Weights of a small encoder-decoder audio transcriber.
Model: encoder depths [12], decoder layers 6.
Training: adamw at rate 0.00073, 5100 steps, batches of 192.
Data: 15625 training examples, 62.7 epochs.
Rows from block 6 of the audio encoder of a small encoder-decoder audio transcriber, named by matrix and row number. Each number is 128 + 24 x the weight over its row's rms, rounded and kept within 0 to 255. All counts start at 0. Numbers have three digits each.
After each channel's rows are labels from the 100 clips, of 14976, where the channel reaches its highest value: "top examples" is what is common among them. Only what is clearly more common there than usual is listed. The data: read English sentences (LibriTTS-R).
# c30: last pointwise conv (encoder.blocks.6.c3.0.weight, 320x320x1), inputs 0-79

c30.195:102109100099104093099149114150109135107131128131147134145088138142140144137098115135124079080135123127130112143099170127119118120100148131094105113120110152122133095123085130123194090135120134143094141128172123145127157132091100161141144133
top examples: the word "now"

c30.196:113173137112117175129095134156144136140123095172126145146154113129130126104155131124090139099157105127142100102128156125106137080130106119155155154109107150104153111121120107098106135129131094114123091105122123136156172152051118178178139101
top examples: voice: male

c30.157:093114109098106125159108119142134059117112142139143121121148107126118183158192172127133123156103161157164141136122106133147142133145145114163139146129123118111128093083118096106097131148160134144164172139147148106146137125114157128111139119
top examples: the word "you"

c30.227:115129100115092115154130167148085109100119149144119122112131150142123114124114124156109165155126143134174124120050141114142146143119146113140101131122099093107101127117131120146146127127125091179118130134166091110133140142111138097109160104
top examples: voice: male

c30.160:102114041143101138095108120107149122119156147148151127105116094150139129114147167127117129107121104130083132145086141097154124105136096145156083127081105106150153136159175087146133154157142119135180136120098105082166129133098113151123117182
top examples: voice: male; the word "well"

c30.4:143110118118151136119119149130176112096132099103133137160100114120092172095140098124100098134153151082077137166100134161137119129116132112137146125099094148095166159078040132161092145123095128165139172151143139120072151115114106114112134150
top examples: the word "she"

c30.243:102134159113130149153134108156124104121137160164148100108138145155144148107126118143152117116150077123128113084148104096114158140094152133136132152109124080153082099120151145113111115144104114095103137159152152117111162109163141125111123090
top examples: the word "all"

c30.249:070107118160080111113127102122122131079136135133110119145097115091105091132151112113122176105141145126089092140057097117147150102096157146145134127140089124114154100147137101143118131164134119115131095115112103101114111111126154103114129110
top examples: the word "was"; the word "not"

c30.228:101103130112164120055148124132128136133103083107163089139106145156148124111145135138168119112110089097091106136089144127116151159141126105142124130136111106089138128128113104103107143080132151138123120112120114136126149147125159108117128118
top examples: the word "his"

c30.116:113124144131129120165135085136122130112134111125097113093123095119114151093129159114114116130128185143149134104112147181137138131134139140085133144117123122119120117149122118153166110093142154132119136119149105145122122151120117086161117141
top examples: voice: male

c30.74:095147141100134160117128120134129116156138143146149117104138112129131155105152121144118134160132138112166112126170119105116128126171095164116117095162158194149123138157176151122110132162089093115120136160096135117143111130085108169146138107
top examples: voice: male

c30.245:141136105076126113151153119122110153115149133104112142125132130103122114140114146137109097090112170163148173121110107094149096123112109164111090132143110133113133147093036146148091160137118095111152130167099134128107118127139093159138108096
top examples: the word "then"

c30.134:132113167134095152148151155144148129130142115156157159171163103129079088177160120119154131118151075125125105123126135123149146116123134131100172089138093119123143137142138116145147123113130150150094149106100150086101121135150128108154117125
top examples: the word "was"

c30.152:116127160122108130125107123166148130147145104109121135115103102102121153137186172092127103121095101159105128082123114150118139148174119145150113148132167154147104121111149113118115129135093161114134169166170153174155090080132109131099102112
top examples: the word "you"

c30.73:145120108129134177143113125173124109116141145128111135185141155114169174123118101143138084145084117126113093130187145145134139154120107147151139129086139176108105155112144135157126096174180103160132144139153142092107064096117096123134096150
top examples: the word "you"

c30.75:137108131123134098142187066123140143095168152116141162126146116138119130127100114142116136139113134131152116093122125143131173158145148112164104125123167149111140138137156117127142113165148140153120119101141132125113133126116110129153136143
top examples: the word "was"

c30.214:109072147117144101111161126133156099102159145125102146147131141107155107107116123110158124149158114108148141140084146123114130144159095100140146137109095107110130142132110102148135101120162100117155096108103097152136142073122182117117141135
top examples: the word "he"

c30.22:163149138108106135165126114142128099141146162103141149156157137130163180141111173155132132130134160123130139160146145117101157156137130160143191161100133149111148131139175126120127161191137131128138132146076132110120097163108145147139178127
top examples: the word "you"

c30.208:078148148137108151139124116090129105107128170096106173108133170152117117165101089104137153141164122145144099117114096114093140118085122158141146113128131148095109158167116130133163094126124116133107136138161135142143144126125142146123106134
top examples: the word "his"; the word "he"

c30.36:123071136116130148120177185087164173118163102124097131131107114112138131121162079119111141103106112135106154118153151137133154152142141142136116136129141121128115153131117132147121158142117150166184129089118126136117116097096127132102125133
top examples: the word "for"

c30.246:141164104144088151108095168132139193145144130096145127156137101163113123079107184107106104074111140145059109125095125117119108110145082131129117130072095113109147140142098149190134163129132140154144147174127111113109128117114148133124116120
top examples: the word "was"

c30.199:122131154137127167101129155144105110120131164125152098120113096121133130126112110138128106158115128131202132133131136118119111123139154135120130140090152130115164098106117117137095173109153098140092107105125126156120147140130130107157178090
top examples: the word "she"

c30.141:100102118106120142083145134150082111070109135100108146162127156120143174132144126111131141134129125093136119131104123098112163143136147081153104145117168109122105122108094117109195114122182129146165111117130073096088092129145099139126127156
top examples: the word "you"

c30.87:166109140140091126085135092130081112122108123149123130127140135155128127095088121144134107125117092126118090138137169119105101130159128081116117125139116157097108109135141120149122121111137119108144146108119107093155112131140131110122129107
top examples: the word "he"