{
  "model": "encoder-decoder audio transcriber",
  "input": "log_mel",
  "encoder_stem": "single",
  "decoder_width": 256,
  "decoder_head_dim": 64,
  "decoder_bias": "all",
  "decoder_parallel_block": false,
  "decoder_cross_attention_every": 1,
  "lr_schedule": "step"
}
Rows from block 2 of the audio encoder of a small encoder-decoder audio transcriber, named by matrix and row number. Each number is 500 + 50 x the weight over its row's rms, rounded and kept within 0 to 999. All counts start at 0. Numbers have three digits each.
After each channel's rows are labels from the 100 clips, of 14976, where the channel reaches its highest value: "top examples" is what is common among them; "loudest band" is the band of the loudest frequency at the time of the peak. Only what is clearly more common there than usual is listed. The data: read English sentences (LibriTTS-R).
# c30: last pointwise conv (encoder.blocks.2.c3.0.weight, 320x320x1), inputs 0-159

c30.251:397438476489475518453617494539357436390490533529379537517456555560480549544448623502493498366537436498497477502526489488510543508528425564353578583511465501414452372521521496533488366494444444514486528345481569436533544452496390475556476514521389493521479527468430409523451478479472519620472557458588481499483455506513462527430445608515508502426443489546445556467503444541534478496518566534553472496507509487511451478524469452519534623513406546433494473514461410497442435546489565
top examples: voice: female
loudest band: 250 to 500 Hz

c30.302:601470478601415526431423511470524530521519566468473551478364460462580411475516385466462525591356526559521491499578583474536493473536500347430542465517533517462472534569478437582477544538527588492480516565505371462408345448482481546468443480463463477516544473432512519509539514440574541470492487493543599516529541483505500498504482504455560512439522505503540489485535407552489572471497457572411494493496503435533475546482474523512519515473506567531440458417494489364417423466469512
top examples: voice: male
loudest band: 500 to 1000 Hz

c30.146:474493564485615438475568418591478449452491541483536473488541543510576471326578576514530398376473465534440470509476524564430492543416455561492543419554504559549462439567497610505544554538532469527489387534496450468461560421479553414641446432438512381396531502457504494501423522442479522550555485486471509449552513507457438515567477527546433513543428520492517465448519541492496531548468537362521544482465418407506494430502531489489548538494508504549487528586486487490496594518554485
top examples: voice: female
loudest band: 250 to 500 Hz

c30.246:533504512422579479538546501431563551483482450429436416603636503647626475482575453499491533540516447394521542456612529525437468526494583557508531465479464495412444494547505498454549453507476469471557440473536475508366634486554471446653503490497538485471502436468401494498525472458474497489475554529444463535485494442465466417371420451486489524538578515448502538516475500507447502597454455496577452495561451553520501455515499437437444420489516516457575443485473388572546409459471522
top examples: voice: female
loudest band: 250 to 500 Hz; 500 to 1000 Hz

c30.74:506543454456445514510505514529450601520495510514504506569538445591419573575529476470566511449407526512469536414531542555392536500524517463532507575452455531457449543450527476430487512464554488499494443526515460610520595510562533573487419529504549505524432482412539605493476480562417481483527510505496472467466516537562540416491528501539429546597496589394453523399497528498376553495480547457495451448502422487447498473496500457451499483452512486516532492548528347440471518549465529
top examples: voice: female
loudest band: 250 to 500 Hz

c30.318:536541576536452458466578344421522519454517514450536586433472525352505435462451587563477602475573486559563403545438541533518464531462383453361415572512437509557339449576608444454441529454508434560565547509554536538519529449536570448565490558422465606447500549498502507541479518393483549495382440579377525492511480453439524447553494496508478557456537460587470456527443481480529536474528445503499533539552488527513478512548454575453512482522431539447440547504471513570503515498576462
top examples: voice: male
loudest band: 250 to 500 Hz

c30.145:537534359565514523600513613512670605541528377537511514505495480445492524542605565449497433578516400442540451440527395540505467432437616548520435364576477397399431427568427558532469422568412511452451479429470550520344600481464473473546469403511576443540401447398508553527497433512483459581472510427501513457478413551527581434465471483481584539504440495525447473456425466474479591480540447558547473543480580494496441536499552506541472540564508521457457492460522492486417474486547528
top examples: voice: female
loudest band: 4000 to 8000 Hz

c30.265:546530533578451508581581494428510528496491484525466572486472549578584485561529515554462541473455504491556501503379507466444391480570546454536554597452457521520438387408450384499465505439466515519524493402430516429467499531487475474490463520475581537490441531482609430511449624535545548436541594475602541479529507449498464428510501434502439500514514488434526497488482532526532549545500481530426535553542432504610579470514454524402530522502391551461513538464477384562560480437459414
top examples: voice: male
loudest band: 250 to 500 Hz

c30.49:484451441543433601442594492508530453379513519527535565533490502494505427463572607493469469427577444510443364574414525589431431541498522475391439433553516435453425343586496473523497490489567552619503465503504442541491597355461541491480467488438506591564484588475511419532484519478528467463487456529479458401416523555416481446602478544468511465559493444458457517523513578512561490487510541471532510597408506597476495532561460592490531460478445474411623508437521464506439551565507538
top examples: voice: male
loudest band: 250 to 500 Hz

c30.240:563582521543526460475485592389471581555588504548561552539513509467494551470499456511409517483544499518475552552490438513541434501490469382495548583467511484391497557519531450516507417472517560566564582440578532389570454458482513563504484452483483548474496474537560547539547484528529515503434498501382584581575586539535510409479551420472501536467428437432502493536443479497455590498469557548532540529502578564483505501524504549596470500530468528507530533546632520503526489519471585
top examples: voice: female
loudest band: 500 to 1000 Hz

c30.137:486524496496526561484493548452497524539581492480593501479529534494506471595528584502542562479476551469488508467456545504526525540526557540494534502626490509521568491497551588495542552480514513517576544522539576521626550544564490537481549549564489624533590501612538501494519509482513574559508554577450575553567525628420496562570501512530489554494573468492561529550475494557598552514535536542519561587515524448464502525478554545427473454534494550471446542532468536518608495585533509
top examples: voice: male
loudest band: 500 to 1000 Hz

c30.298:512532520503548415518447587576435530483589532466481512566561612549545588452426522515525582490565607508569573542427468523522603539524538509525279615469464548454398535504622483529482490560496514558491472399472525413520584516556462533450490548575589522549506453580637562528549473433463555554483454404452601539496640452515488491496436516541496544452529540478528501519411599486620546579450495551546584424518501512458541500491506537579598523550571545580530532516524622566552500495479483
top examples: voice: male
loudest band: 250 to 500 Hz; 500 to 1000 Hz