config.yaml
train_examples: 15625
time_shift_ms: 50
spec_augment: true
vocab_size: 32
decoder_layers: 6
init: "kaiming_normal"
lr: 0.00073
Rows from block 8 of the audio encoder of a small encoder-decoder audio transcriber, named by matrix and row number. Each number is 128 + 24 x the weight over its row's rms, rounded and kept within 0 to 255. All counts start at 0.
After each channel's rows are labels from the 100 clips, of 14976, where the channel reaches its highest value: "responds to" is what is common among them. Only what is clearly more common there than usual is listed. The data: read English sentences (LibriTTS-R). In brackets: how many of the 100.
# c30: last pointwise conv (encoder.blocks.8.c3.0.weight, 320x320x1), inputs 80-159

c30.71 [128 118 158 121 193 109 137 103 120 162 121 153 153 166 102 136 104 117 148 154 166  74 173 149 127 115 107 123 178 153 160 133 127 111 121  98 157  90 178  68 102  95 151 121 142 158 108 113 137 123  85 124 132 126 110 175 125  76 144 158 119 115 119 125 110 110 147 128 131 121 155 157 158 170 151  95 154 134 117 126]
responds to: the word "he" (46); the word "said" (27)

c30.199 [106 152 111 142 187 139 111  89  86 125 124 127 130 124 105 149 169 148 129 123 106 121 139 151 110 109 129 102 124 147 112 128 138 109 182 109 145 105  95 115 133 115 141 101  95 120 114 146 136 134  84  97 137 109 134 150 102 137 100  93 128 117 119 115 106 155 114 150  91  95 101 143 118 120 129  88 125 144 112 123]
responds to: the word "said" (26)

c30.7 [127 124 110 147 186 142 145 112 147  78 129 135 139 187 128  99 119  58 150 115 142 103  91 129 131 130 139 139 141  99 172 126 123 126 109 106 211 133 137 164 106 126 109  77 171 115 114 110 101 141 134 107 142 128 136 114 142  90 183 103 132 160 125 108 106 122 141 128 108 151 137  82 125 153 130 150 140 102 154 123]
responds to: the word "not" (25)

c30.247 [106 126 116 128 117 120 113 143 147 116 127 175 174 138 124 110 142  74 160 109 130 120  88 165 136 133  96 121 121 123 120 137 110 129 138 113 100  71 120  77 131 109 142 109 124 117 167 140 105  98 106 117 145 146 145 128 151 151 105 138 131 105 107 116 140 107  93 104  92 108  90  95 139 145 153 110 111 149  82  91]
responds to: the word "and" (61)

c30.94 [114 152 124 145 120 122  88  98 128 207 135 141  93 172 138 130 114 157 125 114 116 164 121  96 140 165 150 155 153 127 111 153 131 115 122 158 133 124 130 120 121 111  96 141 130 125 150 101 120 143 115 132 145 144 124 106  87 152 157  97 114  99 141 131 133 106 129 119 123 130 167 101 116 145 142 120 142 107 109 111]
responds to: the word "not" (25)

c30.142 [155 115 171 136 107 114 132 148  99 104 104 126 139 121  87 175 136 109 147 133  94 109 106 125 138 117  98 114 142 139 154 166 120 123 151 117  85 117 174 126 158 162 147 138 130 154 138 112 118 145 110 167 136 124 120 140 141 117 124 103 130 144 114 103 111 154 124 163 105 107 107 170 135 160 143 127 101 118 112 144]
responds to: the word "was" (42)

c30.313 [147 160 131 140 102 137 147 112 124 139 140 136 134 120 105 105 150  91 124 145 179 101 122 118 121 149 122 120  96 140  95 131 164 112 153 134 121 114 105  89 129 129 107 114 130 140 124 157  96  82 104 146 115 143 122  78 117 141 128 106 141 107 185 127 122 117 134 171 142 146  92 128 138 113 139 129 157 116 124 155]
responds to: the word "his" (29)

c30.37 [111 102  88 208 131 128 101 166 128 166 153 145 155  84 145 112 151 103 111 161 137 139 149 149  98 138 113 146 126 168 149 142 136 106 114  89 121 113 109 125  92 160 119 115 125 134 118 140 127 139  96 116 132 111 123 134  90 103 137 119 142 178 133 107 138 123 115 177 109 136 123 140 161 155 165 127 137 133 112 106]
responds to: the word "is" (26)

c30.315 [154 189 129  98 128 139 109 108 106 128  98 161 148 145  58 148 164 102 113 114  94 156 126 102  93 119 144 146 151 122 102 107 153 115  83 138 146 114  82 160 101 116 170 186 137 139 143 118  91 118 117 123 165 108 133 137 140 119 110 124  97 162 111 127 141 138 134 147 155 132 144 138  75 121 153 111 123 148  93 122]
responds to: the word "and" (63)

c30.220 [163 128 151 176 113 108 126 177 124 139  86  99 117 102  94 108 115 129 125 130 123 132 142  99 130 147 109 159 173  88  99 126 119 103 105 134 109 132 160 166 114 155 109 108 125 136 119 120 113 149 123 110 161 116 152 145 112 121 101 125 129  99  89 148 116 130 139 144 150 111 139 159  99 201 115 128 110 135 121 132]
responds to: the word "was" (63); the word "he" (54); the word "she" (26)

c30.65 [104 127 143  75 130 117 112 154 105 143 132 140 136 147 165 159 142 144 117 115 139  98 128 117 143 116 172 164 125 127 139 159 117 106 143 105 131 110 151 161 118  89 159 102 132 164 119 111 121 109 112 143 127 105 153 133 117 145 167 104 163 110  96 133 179 118 131 101 143  94 144 115 136 110 146  95 145 136 144 131]
responds to: the word "in" (37)

c30.67 [108  73  97 118 151 111 113  98 115 120 106 144 111 153 106 169 126  91 111  63 108 119 127 145 127 136 138 127 105 111  98 156 158 146 102 120  85 104 112 133 134  81 187 164 139 117 118 115 116 116 133 109 126  80  96 161 110 130 110 153 128 101 145 150 135 155 119 141 157  98 139 114 142 151 131  97 132 110 160 116]
responds to: the word "was" (47); the word "it" (43); the word "well" (33)

c30.230 [133 139 124 121 136 128 156  95 141 126 153 103 115  78 101 122 125  85 132 130 141 153 162  99 114  91 108 135  95 116 125 143 128  98 142 121 114 138  94 171 116 133 139 142 104  62 147 108 111 129  75 105 154 110 142  73 119 101 138 108 116  99 150 152 141 110 117 142 138 109 117 135 128  93 134 113 134 150 151 133]
responds to: the word "i" (91); the word "have" (26)

c30.64 [130 114 173  90 121  83 104  99 136 166 130 137 110 128 102 166 114 138 119 116 130 124 134 138 152 148 121 119  99 157 139 125 132 167 120 132 127 112  88  69 143 132  91 127 150 121 109 111 127 138 109  92 117 117 132 134 112 129 135 124 129 142 125 137 159 125 157  98 119 124 109 106 124 137 146 109  82 117 138  91]
responds to: the word "of" (50)

c30.23 [151 102 127 135 119 150 134 165 123 136 151 118 134 144 113 170 141  87 131 137 132 175 148 139 147 133 101 104  84 149 140 158 150 180 123 120 192 114 169 118  97 128  95 130 115 143 147 143 152 147 123  90 149 109 125 128 106 142 102 101 129 128  99 110  95 105 169  98 121  72 154 140 116 139  96 141 123 166 163 140]
responds to: the word "was" (34)

c30.143 [171  94 184 132 125 111 120 201 113  81 150 123  90 130 148 155 155 108 151 119 168  94 146 123  87  84 129  79 139 156 170 148  93 155 118 161 170 115 161 129  99 172 130 128 101 118 145 107 129 137 100  94 135 172 162 140  77  88 129 124 132  95 125 155 129 122 156 130 114 159 117 126  89 130  93 160 157 144 130 110]
responds to: the word "in" (37)

c30.149 [117 116  92  98 105  97 112 117 149 110 118 131 102 129 131 107  94 144 139 118 137 128 134  94  97 131 131  83 124 117 153 178 123 150 108 114 121 130 121 115 119  94 103 137  76  88 113 116 158 108  98 110 134 125 120 119  95 115 125 162 119 141  93 134  94 133  82 109 142 133 108 113 116 162 112 136 156 130 137 110]
responds to: the word "the" (75)

c30.258 [125 131 100 126  85 150  98 164 136 124 129 119 122 179 129 103 102 108 113 174 151 130 109 137 126 129 159 161 144 117 122 111  97 134 126 145 154 119 119 124 166 160 143 146  96  81 128 114 125  72 105  95 140 134 146 119 128 144 122 138 148 162 100 105 146 142  94 135  83 136 156 134 123 117 163 110 121 154  92 118]
responds to: the word "and" (67)

c30.148 [170 160 170 163 113 103 132 165 138 102 164 144 138 145 143 110 125  68 122 157 158  73 116 137 154 156 105 122 130 133 141 123 108 150 123 118 127 114 117 109 163 116 140 148 102 140 129 151 161 138 132 112 122 117 127 121 139 180  73 160 123 153 139 136  95  85 142 144 143 157 121 147 130 177 131 143 158 169 116 125]
responds to: the word "he" (67); the word "said" (28)

c30.181 [115 120 122 123 132 129 142 125 150 154  93 122 133 130  73 121 158 146 150 130 148 100 129 133 173 171 159 140 140 123 141 119 107 106 131  75 134 131 148 145  94 115 132 142 149 115 148 141 122  94 123 106 110 121 134 165 117 144 146 148 101 115 128 119  90 107 125 130 131 129 144 130  83 134 158 138 111 143 161 146]
responds to: the word "his" (25)

c30.227 [141 116  75 165 147 131 120 143 137 141 101 148 161  70 104 128 116 114 130 155 119 145  86 148 133 124 145 127 139 120  96 115  89 135 147 157 101 133 149 149 131 138  84 129 107 151 146 111 127 145 135 120 136 154 129 105 114 114 132 107 124  59  71 138 102  95 116 147 122 126  96 133 134 138  99 112 115 112  91 152]
responds to: the word "was" (39)

c30.317 [119 125 120 136 182 165 135 145 114 138 141 127 101 107 130 148 148 150  98 119 117 131  80 171 144 161 123 140 102  96  97 105 129 154 108  96 137 117 140 114 132 115 152 153 149 146 154 120  74 125 161 132 106 152 138 141 115  83 125 122 116 148 132  80  87 104  97 129 135 121 129 129 126 142 144  90  97 166 134 152]
responds to: the word "was" (49)

c30.59 [112 130 153 135 125 114  50 105 114 137 119 143 152 144 162  88 149  92 130  95 151 125 125 122 125 127 125 128 109 110 154 121 107 205 125  84 142  77 109  73 121 142 126 157 132 133 123 123 103 144 127 106 114 126  95 147 107 104  96 153 121 174 168 136 118 133 177  95 130 157 119 101 128 118 134 106  45 124 125 123]
responds to: the word "of" (51)

c30.77 [159 144 172 131  83 121  94 102  96 133 168 120  92  92 138 119 139 171 175 141  98 129 161 153 137  85  99 119  82 109 120 161 116 109 100 143 134 151 173 172 182 118 150 147 159 139 117 162 109 150  97 142 103 138 167 115 140 125 118 127  67 131 129 116 138 167 123 124 118  96 144 118 118 100 166 179 117 147 116  99]
responds to: the word "and" (70)

c30.145 [134 143  82 128 114 120 107 152 106 132 133 132 153 151 135 121 102 112 143 129 124 152 165 146 128 150 129 109  99 115 130 106  70 137 124 155  97 163 116 121  86 105  82 108 133 137  91 110 141 123 101 122 161  70  62  92 139 161  94 144 112 121 135 128 164 101 126 137  99 109  81 133 116 136 152 123 168 114 143 136]
responds to: the word "no" (25)

c30.13 [131 135 145 102 156 116 167 184 144 142 135 105 141 144 130 159 147 169 106 108 142 129 169 146 136 114 165 130 137 113 146 145 130 120 116 146 109 150 138 120 154 172 106 140 110 147 102  94 108 135 141 118 140  93 139 115  98 135 104 130 203 168 104 183 134 121 151 151 131 111 164 126 118 148 115 135 123 158 121 116]
responds to: the word "she" (35)

c30.224 [160 139 119 132 122 151 122 101 140 101 144 107 101 125  94 119 159 138 108 144 151 136 162 128 127 105 126 144  93 110  94 116 104 110 105 140 141 144 113 130 126 140 119 114 152 187 115 132 168 104 144 122 129 132  99 115 126 101 116 143 147  95 184 119  74 135 100 139 133 107 108 162  91 151  90 115 121 136 137 152]
responds to: the word "she" (33)

c30.229 [105 104 147  93 114 119 140 134 130 114 133  99 127 120 133 121  90 117 118 122 148 125 149 119 128 142 121 164  81 132  73  81 109 100 141 139  85 129 161 104 140 140 136 201 125  97  90 152 107 144 130 129 105  95 121 146 120  59 136 131 171 175 118 139 155 161 121 115 165 127 120 161  91 154 131 104 116 108 151 102]
responds to: the word "was" (50)

c30.265 [105 122 150  90 150  68  96 147 100 138 144 148 142 128 121 113 167 111 116 128 111 103 135 127  96 137 109  47 117  84 158 135  71 147 136  70 148 156 146  81 177 108 154 146 142 152 119  74 120 148 123 118 125  89 119 138 149 134 134 130 134 134 128 118 126  90 121 152 124  82 142 112 101 116 125 140 120 108 128 141]
responds to: the word "one" (48)